config = dict(
    arch='convnext',
    model='image classifier',
    experts_per_token=2,
    kernel_size=3,
    epochs=22.5,
    weight_decay=0.1,
)
Rows from block 4 of a small image classifier, named by matrix and row number. Rows with one number within an expert belong to one neuron, the router's apart. Each number is 50 + 15 x the weight over its row's rms, rounded and kept within 0 to 99. All counts start at 0.
After each expert's rows are labels from the 100 images, of 14976, where the router gives the expert most weight on average: "responds to" is what is common among them. Only what is clearly more common there than usual is listed. The data: Sentinel-2 satellite tiles (TerraMesh).
# router: router (model.blocks.4.mlp.router.weight, 16x128), inputs 0-127
# up: expert up (model.blocks.4.mlp.up, 16x64x128), inputs 0-127
# down: expert down (model.blocks.4.mlp.down, 16x128x64, transposed), outputs 0-127

# expert 12
router.12:39 46 35 50 56 55 26 52 58 49 68 47 42 58 89 64 56 43 41 63 52 54 71 66 74 70 41 57 31 52 49 52 39 59 58 69 55 44 52 24 69 22 63 65 80 49 51 45 46 68 60 68 30 42 83 15 21 64 24 47 76 87 55 52 40 35 28 42 64 65 44 76 50 44 26 34 59 55 76 49 58 38 44 67 27 56 29 46 41 49 76 60 35 43 50 57 43 52 77 42 61 52 30 71 45 44 60 33 42 55 58 67 68 44 41 45 40 53 51 64 66 45 65 53 36 63 84 46
up.9:60 56 47 61 63 37 73 41 42 52 48 69 33 83 47 58 33 38 81 51 65 62 52 33 42 54 68 41 42 22 69 42 50 62 63 44 72 52 66 50 26 40 36 31 26 62 60 58 56 54 61 46 56 62 06 34 46 55 25 73 32 39 55 59 72 73 47 56 35 31 51 68 52 34 52 48 36 61 62 49 50 49 50 30 93 35 45 64 35 54 58 58 61 52 46 21 41 49 31 89 26 61 86 32 51 61 51 71 47 40 60 52 44 36 35 48 54 57 49 36 46 50 51 64 71 19 60 55
down.9:46 41 37 71 38 42 52 48 55 69 45 38 10 56 27 43 57 44 65 62 72 35 41 47 39 72 44 51 42 46 54 57 60 69 86 42 43 56 25 68 19 44 39 42 52 39 43 67 59 45 52 21 70 63 65 46 50 23 28 78 71 62 50 62 65 57 40 80 52 44 55 64 67 45 62 39 66 42 60 57 33 60 22 61 41 12 46 52 43 31 15 43 33 60 51 45 37 45 23 37 67 52 50 40 47 65 48 48 51 65 21 64 66 60 30 38 33 61 74 53 58 39 33 65 40 61 32 68
up.10:27 55 47 51 65 51 37 54 32 46 61 57 25 23 56 56 51 57 42 60 52 41 69 39 63 70 34 56 54 54 48 65 44 40 71 54 65 35 25 40 52 83 60 02 61 45 28 49 71 44 42 45 34 53 47 37 37 35 60 14 62 58 66 32 52 46 30 55 52 63 47 50 26 44 44 60 55 36 53 66 51 63 27 49 37 11 57 39 56 16 55 45 48 36 45 43 46 50 65 30 46 39 93 55 65 42 61 32 65 53 60 57 47 16 29 63 17 67 51 56 24 23 48 46 54 34 50 57
down.10:29 14 49 66 60 39 33 77 32 65 71 49 37 56 57 59 28 70 57 51 43 59 81 38 46 59 58 58 71 40 32 61 53 67 42 70 36 33 33 37 51 36 70 54 60 42 33 56 57 61 37 72 43 28 37 57 61 48 56 32 44 40 27 20 45 31 84 47 61 29 48 40 67 63 59 49 49 59 59 50 64 47 55 50 76 41 73 60 58 60 49 31 52 40 30 52 36 59 34 69 59 18 73 49 36 40 58 75 64 35 43 65 73 13 65 65 50 57 46 53 30 59 59 64 84 41 65 48
responds to: trees; crops; main land cover: crops

# expert 13
router.13:42 59 28 38 55 65 52 58 55 59 18 70 52 60 56 46 35 59 58 54 32 55 71 61 42 11 17 54 45 49 56 53 32 60 47 57 53 50 76 84 19 21 49 52 36 58 72 53 21 46 50 69 66 57 42 65 47 37 49 34 43 30 52 78 61 45 53 58 59 37 56 33 71 51 60 49 50 64 29 53 56 45 42 77 70 65 40 36 62 36 36 23 50 41 60 62 37 55 51 52 69 38 53 38 74 50 68 67 76 37 48 75 52 33 33 73 40 74 63 49 42 56 82 37 55 66 16 50
up.3:50 47 37 40 90 32 55 44 26 48 66 55 14 45 42 50 36 81 66 66 48 43 65 44 35 46 40 33 54 64 50 64 56 38 41 47 35 46 59 18 44 65 52 13 34 53 29 21 47 60 23 79 25 81 53 70 77 57 48 42 49 44 48 50 69 46 22 65 43 41 65 57 43 47 50 32 45 57 33 67 46 50 43 46 24 31 78 45 51 52 37 42 53 42 44 36 37 52 39 55 51 54 55 48 37 50 48 18 53 24 55 50 55 33 75 82 31 34 59 45 58 42 43 50 40 14 43 45
down.3:21 69 79 46 58 57 41 37 63 66 54 45 74 52 37 87 21 41 57 52 64 69 43 51 72 28 53 62 56 41 44 59 20 45 52 59 76 70 35 44 59 61 30 29 31 52 54 58 42 47 45 51 59 60 50 76 57 40 89 40 45 37 53 75 28 58 55 35 62 35 29 60 73 20 33 55 45 43 32 61 27 36 72 37 50 67 46 48 72 37 45 42 53 53 52 61 59 60 45 35 62 66 32 94 18 65 44 51 58 53 54 59 47 49 52 42 42 43 41 38 60 44 73 82 48 46 62 35
up.4:59 68 10 69 59 40 41 64 69 63 53 49 62 33 50 40 58 56 61 54 55 52 76 33 53 42 64 55 55 97 40 19 53 50 56 48 59 48 39 42 66 34 48 24 46 49 41 55 36 54 38 91 20 60 50 62 46 39 45 51 52 62 52 29 18 50 37 49 43 54 42 52 72 41 51 52 45 22 39 69 52 62 46 52 49 85 48 64 50 29 45 35 61 24 42 45 58 52 40 26 76 56 94 78 45 31 52 44 40 47 84 61 62 33 41 59 46 59 41 57 37 42 23 36 62 54 49 44
down.4:64 51 59 53 43 43 49 42 83 69 40 36 61 49 69 61 65 39 68 60 73 54 36 46 59 30 60 64 53 36 50 58 21 36 23 55 70 61 50 61 67 68 32 22 29 52 57 42 50 34 63 47 66 72 72 73 53 29 60 64 36 58 58 71 43 79 44 49 52 47 39 39 42 41 36 44 58 29 22 73 25 48 24 42 31 72 29 39 58 27 41 62 57 59 56 56 60 77 53 24 69 77 40 85 36 53 36 45 36 61 42 42 56 67 29 24 35 46 49 32 69 39 45 62 40 62 64 50
responds to: main land cover: rangeland

# expert 5
router.5:37 48 72 26 28 65 62 53 37 30 54 57 50 59 62 71 55 56 52 61 55 73 56 51 44 53 55 36 30 45 39 60 42 43 54 74 36 54 45 70 52 43 56 60 39 52 34 30 63 63 68 46 57 46 63 30 36 72 14 45 45 73 78 73 72 41 64 35 73 45 56 71 53 61 48 39 71 86 22 58 60 79 66 59 51 26 45 34 52 76 50 56 85 45 76 66 59 71 31 57 25 42 63 24 51 40 75 50 68 54 45 46 55 30 26 42 50 49 50 54 66 51 24 67 54 43 41 65
up.0:45 36 61 23 33 64 58 55 81 52 58 31 88 36 61 48 50 46 48 52 66 54 24 32 42 68 45 63 52 75 45 06 43 59 59 59 42 60 48 68 57 31 50 62 72 43 79 56 43 63 64 40 51 37 55 54 50 47 47 32 39 57 36 41 31 64 84 29 52 47 67 42 90 39 41 59 49 56 42 51 53 53 67 58 56 99 37 36 40 57 46 46 66 25 59 72 65 35 46 61 44 70 47 51 37 52 31 51 39 48 58 44 42 71 42 26 77 59 32 44 45 48 49 58 66 74 58 60
down.0:42 51 33 62 66 58 40 56 67 74 39 63 63 53 66 62 38 64 56 58 56 60 69 30 40 56 47 42 72 31 52 74 43 40 56 51 34 38 24 43 29 43 61 82 50 14 49 69 52 64 27 42 31 31 38 61 56 44 63 49 37 39 41 41 47 39 74 35 75 34 29 58 36 65 49 38 59 46 52 41 54 60 60 59 80 58 60 69 53 83 63 28 40 52 39 38 32 38 38 51 61 16 66 42 32 50 61 86 47 41 45 80 60 25 79 59 36 50 42 69 27 42 60 71 72 32 50 46
up.1:51 37 12 41 43 07 41 43 63 39 48 33 52 44 56 65 57 55 64 50 94 54 37 50 67 81 66 48 37 54 62 03 52 22 57 62 34 48 44 60 46 30 69 46 57 67 29 60 47 71 76 99 48 51 52 56 69 79 41 32 61 54 55 53 62 52 65 42 66 61 66 61 41 47 47 39 50 67 48 55 57 69 44 46 54 50 57 62 54 66 73 63 65 44 54 61 58 49 42 63 43 56 51 54 43 61 60 56 47 54 52 48 48 63 42 30 50 42 44 48 54 46 45 60 51 28 61 71
down.1:39 68 52 32 43 35 60 64 40 54 41 71 45 58 27 80 29 50 72 58 70 34 27 36 68 38 40 41 64 34 34 49 35 58 55 66 57 63 38 60 34 52 28 32 47 61 16 59 74 64 43 62 42 37 50 62 30 28 67 20 86 43 65 59 39 32 42 69 54 39 24 61 58 49 50 57 51 70 61 55 34 49 81 38 47 54 48 62 63 52 17 42 41 49 64 54 57 32 20 42 56 52 23 76 39 79 76 52 63 43 32 63 31 58 71 44 42 44 49 60 34 52 54 63 31 57 39 65
responds to: main land cover: rangeland

# expert 4
router.4:48 32 50 69 63 42 47 43 55 31 46 65 37 40 65 51 30 33 70 22 46 41 55 50 52 60 40 66 56 50 67 44 58 45 32 51 66 64 49 52 41 49 66 38 46 70 46 73 32 49 72 80 61 39 28 72 60 46 57 39 50 20 48 50 45 40 58 51 55 31 50 30 63 34 48 39 28 15 37 50 55 48 51 47 76 69 48 40 62 47 26 30 58 49 68 35 40 35 63 18 75 67 87 50 45 51 53 82 11 44 61 81 53 48 63 59 54 37 66 32 19 54 57 28 78 41 33 55
up.0:57 58 51 49 70 51 63 62 37 65 70 75 40 43 50 29 73 60 40 40 37 38 65 54 45 40 22 56 43 47 40 39 52 60 55 13 66 42 51 41 40 79 34 42 32 40 42 50 25 42 39 54 47 52 45 54 35 32 71 15 31 39 56 63 50 50 33 73 00 56 52 50 16 57 83 26 48 63 52 70 49 45 33 37 42 54 24 61 60 67 49 54 54 50 47 22 48 55 41 59 53 40 67 08 51 40 57 60 45 53 48 55 57 32 37 61 25 62 69 37 39 35 73 34 57 53 48 34
down.0:36 84 55 40 52 46 52 57 72 62 21 52 61 39 70 48 49 52 66 45 54 41 58 50 46 37 31 51 57 14 76 47 17 37 42 38 55 41 70 66 38 25 50 63 50 30 54 64 47 34 58 38 62 69 67 64 64 52 38 62 34 25 51 70 59 85 49 27 54 43 52 21 51 43 48 57 64 23 40 45 38 73 34 53 42 58 81 74 36 38 75 24 56 58 43 72 44 55 52 42 39 60 66 58 49 52 46 50 55 72 39 50 53 52 55 37 27 51 49 50 50 14 80 90 59 54 36 54
up.1:48 64 53 45 63 65 42 42 61 59 35 22 34 40 55 82 26 31 48 49 34 61 71 46 66 66 26 52 48 78 49 72 61 57 46 73 15 41 53 23 38 38 69 46 96 31 68 66 59 51 80 56 49 36 32 52 46 36 40 57 81 55 59 43 33 31 30 12 63 42 56 36 61 38 47 66 45 40 53 39 52 34 79 69 57 31 34 38 65 19 58 22 30 46 31 54 56 40 65 32 58 35 53 51 65 33 42 51 42 65 43 45 57 40 42 65 49 50 69 50 54 59 50 37 41 46 53 40
down.1:51 22 43 43 52 30 82 56 53 46 65 32 38 45 36 61 65 23 63 37 74 50 58 77 35 54 45 51 55 63 34 55 72 63 57 56 70 60 45 63 41 79 56 29 71 61 57 51 59 36 48 56 66 37 32 35 35 33 35 39 72 56 42 47 80 27 40 65 41 50 58 30 49 33 51 41 21 64 47 54 48 33 41 46 35 53 57 31 54 73 23 43 55 64 38 57 32 48 55 44 33 72 31 60 49 46 38 28 60 27 61 60 60 46 46 76 55 81 38 25 82 69 76 65 30 76 40 54
responds to: built area; bare ground; crops; main land cover: built area

# expert 6
router.6:30 69 50 41 58 58 45 65 30 83 63 40 45 56 31 42 49 72 28 71 29 30 48 13 35 36 54 37 55 27 28 68 43 42 42 22 23 76 75 27 58 56 51 52 46 56 44 34 55 74 31 45 59 65 49 56 56 39 70 44 51 64 38 45 44 73 37 62 55 64 41 71 25 68 42 63 43 82 56 34 48 29 61 32 28 47 39 48 66 26 35 35 31 67 46 37 29 58 24 72 39 48 72 39 42 61 48 42 71 34 54 53 49 54 74 49 44 21 48 35 62 54 51 47 57 63 65 42
up.0:78 62 59 32 36 49 39 57 53 54 43 35 44 45 48 38 42 67 35 58 54 43 45 52 75 60 67 56 42 41 58 21 55 44 65 58 37 56 61 73 31 45 78 65 87 54 53 46 55 53 54 34 59 43 62 52 45 59 38 78 90 58 59 70 22 34 48 31 68 57 35 60 39 51 29 33 75 63 52 50 58 63 55 59 27 49 32 62 38 44 59 28 39 44 51 62 39 36 63 39 76 40 11 70 55 63 62 21 62 79 50 55 40 54 40 39 49 43 42 45 65 63 56 39 13 81 31 73
down.0:52 72 56 85 68 66 43 47 51 24 65 61 60 58 63 50 50 64 32 47 46 59 41 61 42 71 68 54 44 64 65 54 78 48 46 81 38 43 43 32 44 30 68 68 46 41 66 61 75 63 34 38 40 21 21 42 56 51 42 38 47 45 50 58 48 22 74 41 63 45 58 50 40 67 27 43 27 62 65 46 47 44 53 46 80 62 37 52 34 44 56 61 77 29 33 19 47 42 47 75 41 25 62 38 48 42 60 70 55 34 60 55 46 37 69 80 51 61 31 59 40 58 03 49 66 35 35 34
up.1:43 42 54 46 83 49 50 49 35 71 63 74 28 55 48 37 57 76 28 54 37 48 46 52 67 61 59 70 55 36 45 34 64 60 65 47 51 42 48 49 16 49 67 42 40 64 71 66 28 44 48 39 27 60 52 76 72 52 37 28 67 52 71 50 33 59 43 61 73 65 26 54 31 54 26 31 59 67 72 52 57 67 20 59 43 38 61 37 55 49 53 34 35 21 57 61 26 43 42 67 70 43 61 57 77 61 55 52 54 41 55 26 35 42 17 70 32 52 59 42 34 54 51 39 39 92 26 60
down.1:32 47 60 61 66 57 55 62 35 67 76 64 53 48 47 69 18 63 49 34 69 73 53 50 55 56 51 59 62 66 47 29 59 57 76 63 52 58 32 29 28 42 48 46 51 48 38 53 99 66 42 71 51 34 18 37 54 51 62 23 57 39 47 65 44 27 65 46 55 26 40 65 55 64 28 64 31 78 57 62 50 38 62 46 63 43 52 24 54 44 43 45 79 26 56 18 52 33 38 53 43 42 44 61 49 57 69 71 77 30 75 54 45 42 72 65 43 59 32 43 48 68 28 67 53 51 45 34
responds to: crops; built area; main land cover: crops

# expert 7
router.7:65 21 68 45 41 53 51 59 61 49 58 54 44 59 57 63 95 52 45 56 62 67 33 64 27 41 86 40 64 25 45 59 68 60 46 52 21 56 21 53 50 38 24 63 24 59 61 47 62 48 74 73 27 47 57 57 65 47 48 70 43 58 43 45 43 56 61 57 50 44 20 11 53 80 74 63 43 25 61 29 39 55 60 51 47 53 74 61 13 73 61 63 59 49 34 64 65 68 41 73 30 65 30 26 51 40 44 40 36 55 43 61 52 62 56 47 67 52 47 57 63 47 41 68 48 60 46 45
up.3:48 58 51 36 80 46 51 53 47 31 19 16 27 75 69 69 60 88 49 08 68 55 48 50 49 53 68 49 87 61 49 48 34 56 60 60 36 39 46 44 40 37 51 40 47 43 93 56 54 40 50 43 60 75 42 74 66 57 46 23 40 39 61 57 56 62 48 45 87 31 48 32 82 65 48 40 36 42 58 20 51 35 30 42 54 42 55 46 57 51 44 46 36 35 54 52 59 43 42 36 48 62 43 57 72 39 41 37 46 61 24 59 51 40 50 75 41 42 80 45 49 30 37 41 54 60 37 32
down.3:25 65 34 57 29 63 60 58 31 40 55 41 52 15 59 43 39 71 32 40 32 52 28 69 27 81 21 51 74 69 51 32 74 43 51 35 49 28 38 65 37 37 53 75 70 29 63 67 63 42 34 33 58 50 48 27 44 72 25 22 59 49 34 58 78 37 58 43 66 25 48 49 69 60 71 68 47 67 56 55 52 73 49 76 45 33 50 66 46 50 45 45 34 35 48 33 23 40 52 72 35 31 62 37 60 38 45 55 58 68 55 53 44 41 45 68 30 57 60 55 47 58 61 55 71 64 26 55
up.4:59 56 47 75 65 32 64 66 53 80 53 58 29 68 52 33 65 37 56 37 42 34 36 58 45 12 38 61 44 63 51 56 57 54 74 27 53 48 57 34 32 49 61 60 44 47 14 45 53 40 51 72 70 58 49 57 59 48 37 66 47 43 57 78 55 57 55 63 72 59 26 40 86 67 67 61 38 24 38 68 51 34 25 24 35 54 54 36 72 62 28 71 54 64 47 31 51 61 32 46 62 63 49 43 28 39 31 83 37 46 38 57 49 52 66 70 72 42 77 41 36 46 59 54 73 55 46 21
down.4:48 77 23 55 49 79 42 65 51 62 28 52 56 44 54 66 48 54 49 76 44 61 40 41 42 55 65 51 88 35 37 72 45 27 36 42 51 33 65 48 37 55 66 75 59 11 63 70 23 55 62 26 29 49 46 66 41 64 53 52 27 65 40 41 38 55 34 35 56 22 30 20 58 54 84 58 64 51 57 38 53 69 41 65 71 48 41 58 41 62 44 51 21 48 53 79 33 40 31 52 54 16 53 35 51 37 50 57 43 63 36 58 61 25 60 50 40 43 62 59 44 36 80 63 61 30 57 49
responds to: water; main land cover: water

# expert 0
router.0:30 40 55 47 63 41 49 38 28 58 57 57 61 43 72 48 47 77 72 53 28 50 22 71 53 54 67 58 38 66 61 33 36 50 70 69 48 39 47 74 32 42 50 55 48 59 65 71 31 39 73 28 65 68 48 79 63 76 40 45 39 51 62 78 41 47 75 59 77 67 48 57 62 60 61 52 32 43 37 80 47 54 37 47 60 66 40 28 42 59 27 60 47 47 73 61 62 63 62 35 72 67 22 65 30 72 65 54 66 69 44 52 37 57 56 66 53 36 78 53 55 42 15 50 47 70 20 37
up.3:36 50 42 41 35 36 39 63 45 46 36 41 65 76 17 55 36 27 41 89 56 54 47 45 63 49 45 55 54 64 39 49 53 50 39 26 29 55 72 47 53 56 72 51 81 48 38 37 70 62 49 61 41 49 73 48 53 60 62 57 88 49 38 57 23 46 49 34 47 54 57 77 51 44 14 40 57 33 40 39 49 63 46 66 31 51 54 50 31 57 50 81 35 82 28 64 49 39 35 54 42 43 60 50 06 45 42 36 79 19 68 38 57 60 48 36 54 34 40 57 57 49 89 44 49 57 55 69
down.3:40 47 63 94 49 47 30 43 69 63 55 67 62 28 41 16 42 55 55 57 53 63 25 57 35 72 45 28 35 47 49 55 57 35 48 37 27 41 47 51 24 12 55 62 33 30 73 59 62 50 40 34 66 59 44 34 66 77 18 42 51 58 58 73 55 47 66 39 31 45 31 42 38 43 53 36 47 68 47 50 55 66 44 83 61 49 56 56 53 48 40 38 75 60 21 28 42 44 50 68 46 26 74 34 67 41 59 55 27 47 59 53 49 51 61 58 43 70 50 74 26 75 37 53 60 48 23 40
up.4:42 31 56 59 28 70 53 39 77 39 60 75 79 10 37 64 32 50 63 40 59 57 59 50 35 56 24 80 30 59 63 65 64 75 46 47 34 37 35 50 60 39 40 57 34 42 73 69 50 31 77 37 58 25 50 42 34 50 65 27 40 60 76 52 59 31 56 62 57 36 44 40 56 74 71 67 47 22 23 68 51 44 65 65 47 61 35 30 62 50 53 39 71 45 57 62 45 42 57 16 60 55 44 53 45 25 46 61 17 62 37 35 55 41 41 33 49 45 53 46 24 40 50 68 62 40 65 50
down.4:61 11 33 58 88 41 26 51 57 39 61 55 57 75 59 46 53 72 57 59 43 52 56 33 40 57 74 43 30 51 22 56 62 42 64 60 25 35 44 36 35 52 64 59 59 33 42 65 76 64 46 54 20 27 36 41 40 37 47 45 39 44 32 31 34 42 81 45 52 68 36 44 32 61 51 77 45 55 68 80 64 51 72 52 84 65 36 29 56 49 56 44 44 37 50 53 44 42 25 41 56 21 64 44 48 38 51 77 62 42 49 34 59 22 56 60 48 67 45 48 41 68 32 30 73 27 62 59
responds to: snow or ice; main land cover: snow or ice

# expert 1
router.1:45 41 67 67 71 57 49 47 40 37 53 54 35 61 41 37 47 34 63 37 37 39 47 64 37 39 50 31 43 29 65 75 57 53 42 45 52 36 42 27 64 77 46 44 29 46 33 23 21 57 32 50 51 31 53 56 41 35 65 38 34 34 55 48 69 41 46 69 70 49 51 51 62 69 53 37 34 47 62 56 37 22 07 45 35 49 54 42 76 72 29 54 41 69 51 16 48 57 47 44 49 60 61 22 60 51 66 62 25 49 31 83 45 43 24 69 66 38 77 50 58 30 61 28 53 44 55 10
up.3:20 66 65 48 44 44 66 69 36 38 36 40 59 60 57 35 73 31 24 71 76 25 33 45 29 49 14 44 55 52 61 55 38 29 54 55 55 61 81 43 64 77 56 21 52 34 39 47 39 63 42 30 82 28 31 39 54 30 67 25 38 47 29 32 75 58 65 50 64 35 40 62 43 44 41 31 49 35 37 24 51 45 38 57 75 57 40 41 78 56 54 44 51 85 58 50 60 56 42 38 47 49 58 33 43 55 40 76 45 52 40 50 44 63 48 39 66 44 49 57 45 43 71 43 62 11 51 44
down.3:46 42 33 36 55 82 70 39 49 25 50 35 61 48 46 44 49 25 49 51 57 49 37 39 56 33 43 67 25 62 62 47 36 47 51 37 74 74 65 60 44 72 40 27 36 66 71 41 14 37 73 21 60 76 60 53 28 54 60 58 42 63 58 47 69 64 38 67 45 66 38 54 33 19 54 42 45 45 49 66 48 33 28 55 40 71 67 35 52 32 46 39 44 63 53 40 61 62 57 48 48 84 29 39 64 58 21 26 26 39 65 57 55 73 26 32 66 45 47 21 74 51 44 44 32 69 59 46
up.4:37 68 59 59 33 35 70 72 50 46 55 58 49 49 48 26 60 01 36 66 85 42 33 51 43 60 22 49 54 53 53 45 47 31 47 46 69 60 68 42 68 61 70 37 54 46 20 50 39 57 50 40 83 23 41 26 53 27 73 37 41 45 29 46 74 72 69 55 60 39 48 59 38 35 35 36 54 46 54 35 49 41 43 59 86 55 52 44 62 47 67 48 49 87 49 43 53 58 55 29 58 55 60 46 42 58 42 89 46 42 52 57 54 77 39 19 51 38 42 65 47 44 56 33 58 20 74 39
down.4:44 34 32 39 48 68 84 19 49 23 52 28 53 49 26 40 43 34 43 37 75 43 44 44 47 47 43 59 32 75 60 43 47 51 52 33 75 67 59 62 41 81 51 24 49 68 69 44 26 42 64 23 60 66 56 39 26 54 61 45 53 54 46 59 77 51 27 64 36 72 39 59 36 22 61 46 43 58 62 59 64 44 49 53 35 50 71 33 46 36 24 29 47 53 56 53 56 46 60 60 39 77 33 41 54 47 25 21 34 30 74 66 58 62 33 50 69 46 49 29 80 63 45 49 28 69 41 57
responds to: built area; crops; main land cover: crops